Rows from block 5 of a small multi-label image tagger, named by matrix and row number. Rows with one number belong to one neuron. Each number is 500 + 25 x the weight over its row's rms, rounded and kept within 0 to 999. All counts start at 0. Numbers have three digits each.
Before each neuron's rows are labels from the 100 images, of 14848, where the neuron reaches its highest value: "top examples" is what is common among them; "place" is the part of the image that holds the peak. Only what is clearly more common there than usual is listed. The data: photos with spoken descriptions (Open Images, Localized Narratives). In brackets: how many of the 100, against the usual share in percent.
# fc1: MLP up (model.blocks.5.mlp.fc1.weight, 768x256), inputs 172-255
# fc2: MLP down (model.blocks.5.mlp.fc2.weight, 256x768, transposed), outputs 172-255

top examples: text has "man" (34 vs 11.8)
place: centre (36 vs 11.1)
fc1.403:497478490471482521545507472530481492496502469471468503502510466531497514490465512539524508530494481522425471512528491516495501490487473511529483522472516495498488505495477532485556505509492506472502507473542481476476489501528524494503484518507510532489
fc2.403:533496470529488491532481502485484509495484466544480480523493464520557491519490491485430492514500505517518492510519477507501518495485493476463479492460452513516496478482547429511481510470552545517493505493491486530481501499480500526473474494511506498532

top examples: text has "wall" (45 vs 19.9); text has "sitting" (42 vs 14.8); text has "table" (37 vs 12.9); text has "them" (25 vs 6.2)
place: centre (41 vs 11.1)
fc1.246:517522470455500511461518495444499508431508514530540509501499500547487496525523518526505535515524509543500472500510494485479500517510492499502435471515522515471546463515495495503465495457526504473504486576518509481520490513485508507498489454519496522491
fc2.246:475512446527474461491496489473466505485499466490502482476508529472493508475531511512477503504504487499478514506501475464533514464530503500510522466534497523527488504550514521524456507486503484519464494503492514444523508476512513469510516494467514490537

top examples: text has "food" (26 vs 2.9)
place: bottom centre (38 vs 11.1)
fc1.367:495492503507514532518523491478474464468520490533507491517480421438505471489494509487504510457505536505486463453498513473521529466497518504508509478509461479524464534518493539509460552514498518499491481493486477511516496489529489534486525526529478501505
fc2.367:488503507497482524523518476503490487496480456510490518505508509489480481512503475549539487494462500484490500481446489491455453477499497498508467467525510480506505516458481497472540522449494458523500536485491524529493534515518494473537573477523487486452

top examples: text has "sitting" (39 vs 14.8); text has "table" (37 vs 12.9)
place: centre (36 vs 11.1)
fc1.80:491510489500492483507475504509534517486498527495518554503497464476482490481538490492547518525503532488485471533499517483530504517525475496491510534453506555502532478534535566483512535522468498500527484517524503494509484513501490533503479512527521502477
fc2.80:466498511514532483512445500498503549490494531501486477523474438463515511488507518487523483504568498491495497509500520471486495536469486530544488489492483496506483542503549459531478531526524530534485497496462500475468520484543513459517518479482469477528

top examples: text has "wall" (42 vs 19.9)
place: bottom centre (29 vs 11.1)
fc1.40:524531536509522446512487504508540507468488505485501479534516500509522514504482532521444485496481530546506482517506509503485488472493574514500494510551483493518505529516524497489505529469553479525496499502503576492514492457477471480510509496502511515507
fc2.40:517493564497512485514476526477503559442505534500508494510472509500521454535481510499546541470530507503515479499456513509516448518511537522486479545453541461508489510466530519461468493464480539552519527523505492502506546477535499498506549503509530511494

top examples: text has "woman" (36 vs 9.3); text has "wearing" (31 vs 12.2)
place: top centre (64 vs 11.1)
fc1.109:535525479495476538494503503494582516536485516508458485491566509496493513517489478475476500468510518529476494430517483505568517491537479512538449488509496507503494483497567453480499504490483475532498475484493489504490504492492508515509504456537494469466
fc2.109:520487505518520521515498475504510449488480512477507527503479556480550505474525542512502491476491495492519497484516506508527510467472483542447517431491563503503488502492512505512526479483517474499472491526508503494512497569486518500532506530442470473510

top examples: text has "standing" (55 vs 22.7); text has "people" (46 vs 21.5); text has "holding" (35 vs 16.2)
place: middle right (30 vs 11.1)
fc1.469:530513485475495500509482491550467522529520494457487498495508502480520515516501474498509488519517454554530527494529490428493489526500516504513534510478474515500504469494491511527497500506515579510531531480467486470485511488482486511522533493482488541530
fc2.469:500498492491523507502483456521506487512552505498486500487525472486528499500481517478471516528503486549509489434548503470540488463512476534536480482479533526489501504517505493519467451505538491510506503489487511530511526500465550497504460488511496506483

top examples: text has "wearing" (45 vs 12.2); text has "man" (36 vs 11.8); text has "black" (26 vs 9.3)
place: centre (69 vs 11.1)
fc1.435:483490491524519499508521469499468513462490439524532561531511479519492531536485467535494475486493482543497490502543499513505492459481527497474471439508483496496481539504455543468512555537515499506498490497542489482537527500492522507488491496473503516471
fc2.435:515492491515505453512492501505518500513521497498486494463500492506458505511512472495531458477505543483497514464513523515493502484464494499484505501568502502504458499488470472496539514479474491490479542509498509495473495523505530494522584494494481476467

top examples: text has "standing" (48 vs 22.7); text has "grass" (25 vs 10)
place: bottom centre (41 vs 11.1)
fc1.260:495509477501449484520515470510492436524522507503470523527503474487501539435526488488479480550495496508496526524478557472478466508576501485501529510512508492491490488486512524510512479490502483535516505517497509510464516522503496482499554448535525500487
fc2.260:487482483522481491501509488475499521539494506514501517540519517482541562489478519554485509460534518492502532493476501500466506537470496497531532490543533469516477501488500480532499462529519527542460466508488522551507542529508584504549454491458495483476

top examples: text has "people" (49 vs 21.5)
place: centre (35 vs 11.1)
fc1.573:483498523508495503476504525500506500520484501492483523483501487518517520530488469522502506503481497501495500509505492520472529546545588528526449516537532520512494486509527538482514507469506499518515505486480474537487505495494507455477499415471513462471
fc2.573:498501465472531485504474570570513474481560542512516513512474442500467562523514492526492484476498465499478514521509478512480499460495462491543490486527461576492493508484514485507534516502505534492490527439517488520503491530501501548517543502494505524471

top examples: text has "table" (35 vs 12.9)
place: top centre (43 vs 11.1); top left (30 vs 11.1)
fc1.320:480500530517484519507480480525464473525512496536482458526495503509493497501470466536540466506510486498486496486537525472501500516457546507483527492462507512530532497524502564469459508510492492541481498518501481518450525477463509499511528498483512545533
fc2.320:526493480491514542510550466493535456538487490494525544515531524516523491525473498486497517484481517474509502531432541474501492524476560508494484475501533520521441504499498536491463515522473477500526469481496440479463463497512515498538440568499479517518

top examples: text has "wall" (62 vs 19.9); text has "sitting" (44 vs 14.8); text has "table" (40 vs 12.9); text has "chairs" (28 vs 6.6)
place: top centre (30 vs 11.1)
fc1.443:519542509504503470548488496508517494475480497544470500481471496487477468525494486502498495493505529514509485488509510500478529544467508585469512485498451530498498481543462504523491499512518522523491525501483503546491500457432511491498506483515476476515
fc2.443:572497530474485513500514539514487473489493514479541449507511482527496521526479511489515530473523491483510504533499501540470533493519504483527508470439499514488450497473498524426476518502523502525512482547497442483496532492552473506514504503519545508537

top examples: text has "road" (35 vs 8)
place: bottom right (40 vs 11.1); bottom centre (37 vs 11.1)
fc1.653:486516519514507491539494473539507502514562507524481482488520475484485511470553508491532473515533484483481483497506495445493484495517500495489515465464455500512522466491475526433488504498492518463448499507513507495483529477507450503549481485474481471520
fc2.653:486538491466479504482506482493567456478534509490509481481486521481493489523498504462549483472493461496565460519489523479512503547498497549508468515472495554493496486476532485466517531497487523519486475487495509479486530510516454515536518516440509495514

top examples: text has "woman" (26 vs 9.3)
place: centre (45 vs 11.1)
fc1.94:475510543447521498519506501467505502449493533465517514439533509510483446512508527482499495486480523511516500488471476491537546550506479491549502439524480490490516498526519506524504550466545466527484541501505480510501511469485505497507541501454434450523
fc2.94:470529523462537484471505492528491516476496514535459557456455472489459510533517503474505482535539515476541485501546503487477489527509534510526485495489524503523510483477511487495510522507456526494492471489453481479526488477493494495506501474492502458472

top examples: text has "black" (37 vs 9.3); text has "white" (30 vs 11.8); text has "woman" (26 vs 9.3)
place: centre (63 vs 11.1)
fc1.157:523537529454513517526515466483450494524493435523487500522526452481491519452486496497489454468479526495473486464546526482498514487471481502496520492483502496481528509496493516521496531494485557515501495532517522490508519515511494502501500492538507533507
fc2.157:475503492488522506499517509468522478557547468524448553540495523500515498485498489487493519528461490500502500484533533520507479476543463532509528496518499510472491480510483476528493523501506519456522553465514537468526504532499464504501513503491472528483

top examples: text has "holding" (39 vs 16.2); text has "woman" (36 vs 9.3); text has "man" (29 vs 11.8)
place: centre (28 vs 11.1)
fc1.586:532520481497477563488548496428562509509504500518418472428521476496503506482501533501511486493494491519444444468567479510474523501476471505489496455497520515522543460516547501513498529524478490485533513509516523549523500522504537526491545453495490473481
fc2.586:545517482494494492494500458447466484557526535474491523499527553490507510464510556516519513466504475517483531514525503493570480532518496528504500451503472465468533494467503502472455472517492480519486516518500532493530486522482502492527505517495504527479

top examples: text has "standing" (49 vs 22.7); text has "holding" (36 vs 16.2); text has "man" (32 vs 11.8); text has "table" (31 vs 12.9)
place: middle right (38 vs 11.1); centre (27 vs 11.1)
fc1.406:543515479488511494471486435524546480486479495494428513485485503510508496543480493507515529506512468539484522508505484473480518497493496526501496488471517517486498484481502488515507517500503530470502496513473483486494496508463502524554509497521492498515
fc2.406:531473503474505539482472507492548509501556504513474551498472481488469506508501465512510509537508498467508464548538505480505473531540450512485490498471524512497507534474504536480464506484473525515530505476478503491515469464468520517469513491526478531470

top examples: text has "woman" (36 vs 9.3)
place: centre (45 vs 11.1); middle right (27 vs 11.1)
fc1.51:505515509456553503516535497499469492523495511490445551524524488455486473492513451480482504463521525504518476518538500486557516458510514486495501470506504511489504542493465537511514582520469549538486460488462495456511491507502467488514500426487505504509
fc2.51:521459501465531496521520489489477498534566526499539513467504471477487499512448513501523514504522526488523490481521558497510488517458530515486494497509520516473476465486486479483551468493526450471467521451518507523537541498528496495491520466527460459481

top examples: text has "food" (36 vs 2.9); text has "plate" (29 vs 2)
place: top centre (52 vs 11.1); centre (39 vs 11.1)
fc1.227:494500513496536534502508481507524523495517492518466489481508515514498446528495514525493507483510516522512504494516501515490530490518481536522428453524521498459491464499492492523490541536506490532500472479551465461511503501493516515487519475543482505506
fc2.227:460505468527462511514501482566477522478496521498535484507459490531563536497484495527524532522513521470523496480489485483451483519500522508479504476483477496470489551481474508530531475458530502495480489511468524477511510503480480502483498513458466512517

top examples: text has "wall" (50 vs 19.9); text has "woman" (31 vs 9.3); text has "man" (30 vs 11.8)
place: middle left (53 vs 11.1); centre (35 vs 11.1)
fc1.465:523495519507523507485510494527514466468502477517566448496496485514476434534479515489492514510480513496517504529469514483494468546542526511520505532493527501510505508548551521519504494496511487505526512527506482548522499482475453503470502489528527446490
fc2.465:519501481483504499528488511481483511519530527501411597508495506490454537487464480506508501529481467479502476517537501477505522496532502496497507492511532503475525490496473492492497497506489487453495508533489534445505494492473488513489556514498509509469

top examples: text has "standing" (66 vs 22.7); text has "people" (61 vs 21.5); text has "wall" (43 vs 19.9)
place: centre (47 vs 11.1)
fc1.79:559474448503480547525559499479492494502486505501504529469507487501426492462527491468527513471486479577481476505488477511472529530512478553512513536496487538508488504502508480522496535541505484455506508487525547502500464471506480520482520462510493501486
fc2.79:484523500473493509471499519451501483489520493530522522560494479451536470503500462530470548522492477468547459514500522517477479516524516499523526480491491543510516515550491529496502497526525502466549445460457527468527509514479539502527472557462479516524

top examples: text has "sitting" (37 vs 14.8)
place: top centre (33 vs 11.1)
fc1.520:541538476509455475552499513486528521514489515532445490473503504512505509501485499488501494515480548501501488490503500519546534522506489511524450477526472522485472455546491513526490480470503460503477519551497502552515522540509516492539474466553533449511
fc2.520:513494492496516530541461472488509465496518513494468455506511466498515497500488482465490496547501496548534498521599527567488489507468498495476493477476546496463462490523493491528486485448528508471537555489511500491495493528503504520521505479503503502495

top examples: text has "man" (31 vs 11.8)
place: top centre (46 vs 11.1)
fc1.611:508538497494462544549514487501471532514470498496421482483494530488434502508477522467493516487481551508487514484518478516550491495530498533510508522498466485488487444515501507521502527482475478477503516487512500490511497505505539521507508521517479474442
fc2.611:522478513496546551512493473454508526522537503519465527491488512456509519449485472481512492536518527455541489525507505483533440498475463534472473485543501502512508508477526498498481486503462519455495503530498541538540515508469545527510485495532515523462

top examples: text has "man" (43 vs 11.8); text has "holding" (42 vs 16.2); text has "wall" (41 vs 19.9); text has "sitting" (37 vs 14.8)
place: top centre (32 vs 11.1)
fc1.446:488520488488457511526570500487489533512493486531426479453521481482488506480458528503537523488477551500483503488544463527516511540509478511525483502510476493512500441523516499528511526522498494478500520481504503502517501485511537517509484498498491510458
fc2.446:556497493473537524528508483502517490508561522517480531524483484492481503464477485527477500547481498484527499577516518459511468509505499547494488456497505496506547530510519512489445493526481540487455538502469528512550470511443500539501517463500528529463

top examples: text has "people" (43 vs 21.5)
place: middle right (30 vs 11.1)
fc1.296:500471505425475496505475540521518531514495515496502571449514500502520496495502520550493507489496430513481502493504529429498504528505467509522492472461503497487501507559571512504524488520552538532511527483482494457428515497495463486504495490465481526490
fc2.296:513523471474518503510546477509473504488514525495478447486492490491479464505495505509495446524519524562490511502522497470512513463493546517523513464459496515524512469504518531473468469466474487500451500499496486526505490522509464515483482479520506514538

top examples: text has "grass" (29 vs 10)
place: centre (49 vs 11.1)
fc1.761:458467505498503529498507498464497469480517457514492523460516478498493456503538474544535478484515502519510521524535482515476545507541508536544531501512516505497497485467524513523461505530511490526520486523540494486472454470455528491492509493524523491553
fc2.761:499463483564479480501502476514478520462518493499496492476496495493502496502438463493498504475512530517531508494532489464508497518511469469482460534505491452470472486520529463513514484517470516508500510518453513485494486535494467502488497574471491473495

top examples: text has "man" (38 vs 11.8); text has "wearing" (36 vs 12.2)
place: bottom centre (44 vs 11.1); centre (42 vs 11.1)
fc1.243:498524467480538516457493500466536485515497488529506534492512456465492500448542457502512498476501503484499505481511488491497526500500486519521504503536507497511489494547480524504506493493513490530490486515508526485518524506508486455520476496511512508521
fc2.243:534454463512544527502486494497479533453508486482449535528488469503478515512472453482487483518484551489531473543511499514518513507491499502504471508507523478507505498543496554468516511490486503512485545542451489499506507527498513445495494481540473506441

top examples: text has "grass" (30 vs 10)
place: centre (42 vs 11.1); bottom centre (32 vs 11.1)
fc1.709:485489462451546530495521465497560494496497485506488542486503445498506531545503460467495490500524485538462505488558526517462509480554497491519475507499512469515502460471504522488491482526549476508513508526517496538489512499522522469512507485474523516456
fc2.709:470504516471524530494520486465525509522496474509509515513492518468500470502505518514482478501507512470465506539507481568478477507538492566493508475486465442480530491545504506497529525486536511510491523491482540543478496468480477487512503494513527470527

top examples: text has "holding" (42 vs 16.2); text has "man" (40 vs 11.8); text has "guitar" (32 vs 2.5); text has "woman" (32 vs 9.3)
place: centre (47 vs 11.1); top centre (36 vs 11.1)
fc1.279:530498466499449550521519491521491493508471479474502507481517488512482511472479503508520499523489520507446482460522480516494517495548454515516499490489505504484484499489533514481575525535487518444507505496539474472495503508492521488531514476514524515461
fc2.279:540479477497490499523513495486494500518512513508462499497491482521569512501448494503473520534501550492553503530488499478538528507455473471485478480499514508480506490470513468499468507511542543482544541534460502495500480502482515473493477507461534504509

top examples: text has "standing" (48 vs 22.7); text has "wall" (47 vs 19.9); text has "holding" (38 vs 16.2); text has "man" (35 vs 11.8)
place: centre (39 vs 11.1)
fc1.727:539544499505509530464504463527519496473474493505539526513506488501492486482522476544511514499519498548504494503516482478481502529518509517484530496548502500492509475522489524516465486494533508521526510523493535488532511489476511506527512445502505518489
fc2.727:555477468503524537530490502451496512475581495522443512518493479452490515475474480505489524510500482483554486508548495476527471448498511529507460537477486513512483516505511547500423498531515502507497526537470506471536491513527535486488486510508494540500

top examples: text has "food" (38 vs 2.9); text has "plate" (34 vs 2); text has "table" (30 vs 12.9); text has "bowl" (25 vs 1)
place: bottom centre (43 vs 11.1); centre (27 vs 11.1)
fc1.327:519509547471511507492485444491486496510513505502535522494546465470518506462508468496514444512453469517487474479505577499505479514491523488530476489533515508524495512507511525466521522454516497499490490480486508525450512482516492526546496516497487516448
fc2.327:517538487492499508498487543499550469505484533481491483508546519510504511477462452472500484475499497489525505485494504501509481549446501504536448478500497508490479538490537506463449505494483540533522477504490453476469492552501494480532466487488557512502

top examples: text has "man" (34 vs 11.8)
place: middle right (35 vs 11.1); centre (27 vs 11.1)
fc1.645:512499529517515481489502513505492515492476493512475494502510500460472522482502482525515518491485479494453470528545493507524508485488496489492514508491474561495478518562516511488484542517460487484469443503543509570486471476483521495523533445468537468477
fc2.645:463483481534500452486504474469462510479512480504519527503488506534488475517480513485493462497500447500489497451468477491553478463486461511504512506490475517485497507503525487457514479538551460481495533515518492435481527506516524488544496478506487518529

top examples: text has "table" (40 vs 12.9); text has "sitting" (38 vs 14.8)
place: bottom centre (28 vs 11.1); middle right (27 vs 11.1)
fc1.550:494533498494509514512542495495481448479523523507468574507519491497477479485504519467491522449512469512511459468542484470468512526473527510486464480494521467478462483574527498501493568478494529490503459532485510464472490509487476513513534480535513538528
fc2.550:441492510505460478558518496505473498493473504565458528484502493469510521493490508502500528485506514501529489541490523458495468518508498512493456486485490464492512516464516522502527512464474485562451504500475514505497520508457497491429513490506485494484

top examples: text has "people" (55 vs 21.5)
place: centre (32 vs 11.1)
fc1.245:515518491496451518498580465437511495472510491522463495523486481518464512494515496501488484506477485493517563511503469511460489519518480512515467492523555519500509492506474462497501499531491499519507508478495478517523488519521503521480541476515472492530
fc2.245:492531509515486510494495474525508460498498472480562474516544482496515444507540542505464511494474500499470463500482548564518492505501562531521520491517522523498452514493494475492515500476516486536534394493464500481523528527477519512546489507472497461504

top examples: text has "sky" (62 vs 24.8); text has "clouds" (27 vs 4.3); text has "buildings" (27 vs 10.9)
place: centre (31 vs 11.1)
fc1.326:511491508533466522492500471525485491474522454464513543476506515506507482524497479473489465489508489543511515511560480493511489513530518503513513485510540503522557510493485494480529531465491454505457493493555545469483496479456482534464521471495508507508
fc2.326:483500500498459466547528510534545500525495503510508544508522481534467499532456468480553439538498523493523472517460499518500481520469516523482485511502545483513462517492484489483544507474529427497478479493456506522494498484496519482501522490496494484526

top examples: text has "road" (25 vs 8)
place: bottom centre (45 vs 11.1)
fc1.337:467503464496487462465514536481503493521564499500502506518516532455474503459488484449475466506492530455505546482501496485541489476525517507550494450499478492497493499514494512465558486494473481543487503544505477523496517541474513456487509492503477468517
fc2.337:488495530490485504493499509489506494534484490479538510535468490504541512524480505514514500534514477500511460478492488483477503522480509509492466482501492439474494520530520492494536447501471536516570495477491477470535522525518519508511517479496495510495

top examples: text has "plate" (46 vs 2); text has "food" (44 vs 2.9); text has "table" (36 vs 12.9); text has "placed" (29 vs 3)
place: bottom left (48 vs 11.1)
fc1.718:499497526469526484520511489472503538510523485493489515503531455461498454475481474482521523514481465500525483509496545488520490563490461516500510551452470522508527494503487507523478511483556523454509504516481503523497537505524450492509482528480507502469
fc2.718:471493468497463511532530507522523462500484505459448479497529490514504519511481485499511483536485485477517495506477438509485481488454510502520500438451495521500465494503497491479536505471541504544481482494508475481464472522492494476545507515506528510473

top examples: text has "people" (55 vs 21.5); text has "buildings" (42 vs 10.9); text has "road" (27 vs 8)
place: centre (39 vs 11.1); middle right (27 vs 11.1)
fc1.741:511534488521495467495556520485493505485496520509497555499512479506479464521485451516490483545480496508495550535495466512481507544531531528517496515553435569529541504490479456507536525453523512492486499476494482507538515496494455448517520489466467492502
fc2.741:473499508523513513520526505537514453518523468516556498537518472492467484483517522508494505511481529457491512491473509498493492462522509504518470525541553521498487490502433523529534522522443530523493469487495508455555510476495496514501479473544510491492

top examples: text has "woman" (54 vs 9.3); text has "wearing" (38 vs 12.2); text has "smiling" (36 vs 4)
place: centre (45 vs 11.1); middle right (28 vs 11.1)
fc1.509:582526489534530493539534502451504519495492526506468538451524477477485494449506481509498512510483458533482521456507477510482491523501483543501470475449494547519495472492495496517500522483499507436503500487514550485504519492499534497509515482467513504471
fc2.509:507508448499482479492511512527495452509528506496501548478515559504444510464512519481487500468470522496473516484537513512511527499512522494495517500540501495487433497492477476517532484524502429472510497481499479487496447520525500492507520491464498468521

top examples: text has "wearing" (40 vs 12.2)
place: centre (47 vs 11.1)
fc1.198:520497493463469546476523503470468487530504479505441503421484509480494537503510496521515501470467495491517522511541493513477477505526541512477516529483499455490499451547525504489490517480518481498495503486516480498478496458477517486524528534567524519498
fc2.198:525506525499490571526513501486511504494504458506522554459494520531487490478535492453500525552481554454470485504485491486539493494500501523468475530550510477525518514541539513513533526500489498467483470506534461500516457497506486537463484503471517477532

top examples: text has "sky" (95 vs 24.8); text has "trees" (67 vs 28.1); text has "clouds" (45 vs 4.3); text has "buildings" (30 vs 10.9)
place: top centre (39 vs 11.1); top right (31 vs 11.1)
fc1.263:488517456486503499478509496482556466498513462496502513506490477482460483481500504463553490533499481542495482527494498499480532528492497490509533515485531506459502527539498521411484500454500489484459502520512505504535519489517506473547511502497490515490
fc2.263:476526455510474529523516501507456510488554462485528513496527493514538524444536519520471567501481500515488540511505505457478520485473473534473504550484542487497519459472480486513525465518482519502484520495494515496533480523505439513483486495553505510485

top examples: text has "road" (55 vs 8); text has "sky" (51 vs 24.8); text has "buildings" (39 vs 10.9); text has "poles" (28 vs 6.2)
place: bottom right (28 vs 11.1)
fc1.247:485482512495515502510499494515530515508551507541496516532516440489510491479528515500563500519511459504496483502485537470507503487484494505522540474457460525511490489465487485483505507538458570478520520449510523475521494488515495480538503528468456475482
fc2.247:484455485495480540504495471490561487443508479522506506471490499500456506474522488479521522519512503505501476553516494488508504511513479487533515497462579531541517455535505514488522498543503511480508470496502445499481489524496488543468493495477504464507

top examples: text has "standing" (48 vs 22.7); text has "wearing" (35 vs 12.2)
place: centre (37 vs 11.1)
fc1.273:542508486503459525505520499485479495501484511494428490438494499480469511478553504514523504523516503563440498526533478500497487507502509511485490490465497481495497468533516507514490487504490533491538512490466505513493514486503532469481529474491529527469
fc2.273:527506497529525536482481500473498492502550466535503542483514536456479499478516531475503537536518508462505490533534464515526479508531463517477483470539481494505495483435513501495470507514494483471522526489497500505534479523488554551500452484513540517507

top examples: text has "plate" (31 vs 2); text has "food" (28 vs 2.9)
place: bottom left (42 vs 11.1); middle left (35 vs 11.1)
fc1.77:519546514499485464521516495530504530506520455484489515515518511493487533478487465475473531502494502499498506518495493513513562520499488497503519534445529517471512512508497469482497525522492496498492526484487567501546499536487474458513472523477514458504
fc2.77:507520500519479485523514498475516521483461514487516478557510544484497469481512499501499467504502480502501476495476516502537497499516525483533463475490477484508477512477465544513460548516499499571510455516521465478461479482504500517480486505526543511522

top examples: text has "wearing" (46 vs 12.2); text has "man" (38 vs 11.8); text has "smiling" (28 vs 4); text has "woman" (28 vs 9.3)
place: top centre (58 vs 11.1)
fc1.189:513519561489474516479484523500527466522515488505469495468520532473500466519455498503480501496485509508517543485499499508562493496531523514531483510499455505502520486511576481492516469499515456538444516479511497507496550501508497535516507501531540448526
fc2.189:480455516487518508487504519481527484501523527547480531523476509454495536476516508502522484543500512487520485531538514506519462492520500516498523463519509521491506486516534534507526496490510516496491501468511523493546490501498511507483539516462478506460

top examples: text has "woman" (30 vs 9.3)
place: top centre (34 vs 11.1); centre (30 vs 11.1)
fc1.331:499511505468485522498523489513478460480512496526473533550523518534471512507509459496499473467491506512512447489509474485601536498555481513498476493529501532496458502533515490533508500455487527517506469501497466492494512549529508522504489481561507509508
fc2.331:495508526513514472526503460530486452491525503467486442509486475512461504446469518495476532470441525463516464499547523552463505478461496530495488493493509538518496503458501516495521515509490526492504515494475483486452492502567476479549471491459520473512

top examples: text has "water" (45 vs 8.1)
place: bottom centre (36 vs 11.1); top centre (27 vs 11.1)
fc1.470:500510463477522493493523468522448502498587505495504512493506523453454500485528548466470528509501444520523532471529474481492494473498507496508449507535516488474514481485532480486475498524491471454478494488491486513454498518458534512527525507449488471521
fc2.470:508488528502521525497506518541485496503510491473488527518514522454494523488486505484520504477524535468524462479526475446557500517486500472504482522458455472525472449529553508472538528486496514499506531447490494551514511481524480494484497520505512515489

top examples: text has "standing" (52 vs 22.7); text has "people" (44 vs 21.5)
place: bottom centre (39 vs 11.1)
fc1.733:520515505497533527484520430475526478519509502498511511502524467517469481480499520499504460507508462505500479514516513478475487493501496538520525503520539495523466517473501479503539527520530507467502492477536548483465470471435489536510533501503491513495
fc2.733:484550503473519466527489495517506504488518512479499488505489544453529487502475505536508500508493505493511493484519499487466490519499495497493485539510532449471445543548539477525529518518476545503526466492488495524485510550493484483556503492474512498524

top examples: text has "people" (62 vs 21.5); text has "standing" (54 vs 22.7); text has "holding" (36 vs 16.2); text has "sitting" (33 vs 14.8)
place: centre (59 vs 11.1)
fc1.697:490477475530518511476538507532566476519480500521531506510506508453505461500507522512486499503507518521512531480487481512498485519515512503494506506501501508500491501502542425477509512510472511504519483484505493502513514496481501513495515453513474457426
fc2.697:510507486508533507529532466487541515460530512473485525497500502498509536484493493535501527499495442477516487557521471486501485496475472499515460514548531512525470513503505545517489484535494522502540527524498453492524454546538489475518552521499480464492

top examples: text has "people" (43 vs 21.5); text has "table" (31 vs 12.9)
place: top right (47 vs 11.1)
fc1.427:524489522493489543504508497476506453532479494490514493527514492492497491487524485501497461500462488487484494508485487481521512507499545496510502525500489517513501506469501474514443493453489492516524493530475471544465505514553457482467501510547487493478
fc2.427:495494517503484430481521557480494482528506507483496495504529460472457469446463509532517473487498467499442485494530516521445484474488506497507513522491483519527496499518527490515483545499494500451478478510490493474500469485492511506537515486532494547491

top examples: text has "people" (54 vs 21.5); text has "sitting" (43 vs 14.8); text has "wall" (43 vs 19.9); text has "table" (36 vs 12.9)
place: centre (36 vs 11.1)
fc1.12:534530542493521491541513491465501503519471507514483484474506507524478489545461503462497441539490530504489552483505499516524533508487498530509491505509471531482487492479509520479520487495533493462473467490480539470517480506477495446497499493512473463497
fc2.12:541454464493511533473496484478504529521526495533469484549446489458528509488490482461529498483477473453538483503505508503491479520481448531517478463472516536496515534488530496529497518509497494490479529517466502492514487467458534499524516522486522542488

top examples: text has "water" (57 vs 8.1)
place: bottom centre (33 vs 11.1)
fc1.286:495479517470519499536478453525470492496589491512485502514544488500474513502482525473495507507460501502496532491529516484504481479537487489512497533482551494498524513495498505503471487539466475503498488476522522522492478543475511520518497532501487528524
fc2.286:521509569491513515473512500489503498525466490473505500542467482489550523531476495541483487515528489481493474487502452479471465498512504460524510475486530473529515486514515498455522498506502492511513513439473515529494517487505476460488496490496549515478

top examples: text has "man" (48 vs 11.8); text has "wall" (43 vs 19.9); text has "wearing" (36 vs 12.2); text has "person" (36 vs 16.7)
place: centre (39 vs 11.1); top centre (29 vs 11.1)
fc1.753:499446463498469494477493495472454510503512498532472539475484511490469528463501447527513523507464497478527519515519513514514491497549516514506494515503510532497489508500511518511509521534479493485525503517515480487519503500449519530534500511498493501466
fc2.753:508533517541490476486491504480507479459470476476539474469467521507480495491500503499474486501486540434528488485469525506494506542505515490499483493550531485525494482538561510514496509527461572520501484537490485470523500512503556452477497487461494460503

top examples: text has "man" (34 vs 11.8); text has "woman" (25 vs 9.3)
place: centre (31 vs 11.1)
fc1.412:495502538557478481559533467508517499481509507498549496471498488544467489512499502493493507457485519493487471513488497500464486487466579495530454523505458539524518485536513513489493541486479484515482497520528508550529474512489511495509488443517490450503
fc2.412:536512520534521499490504512511485497487526478497455585511521516476459524484438480495489517543531434502493509544537487496474493500487484499467489522482465524501508467472511524516455499478508509471499521481542510496541529492457524510481491484516529497535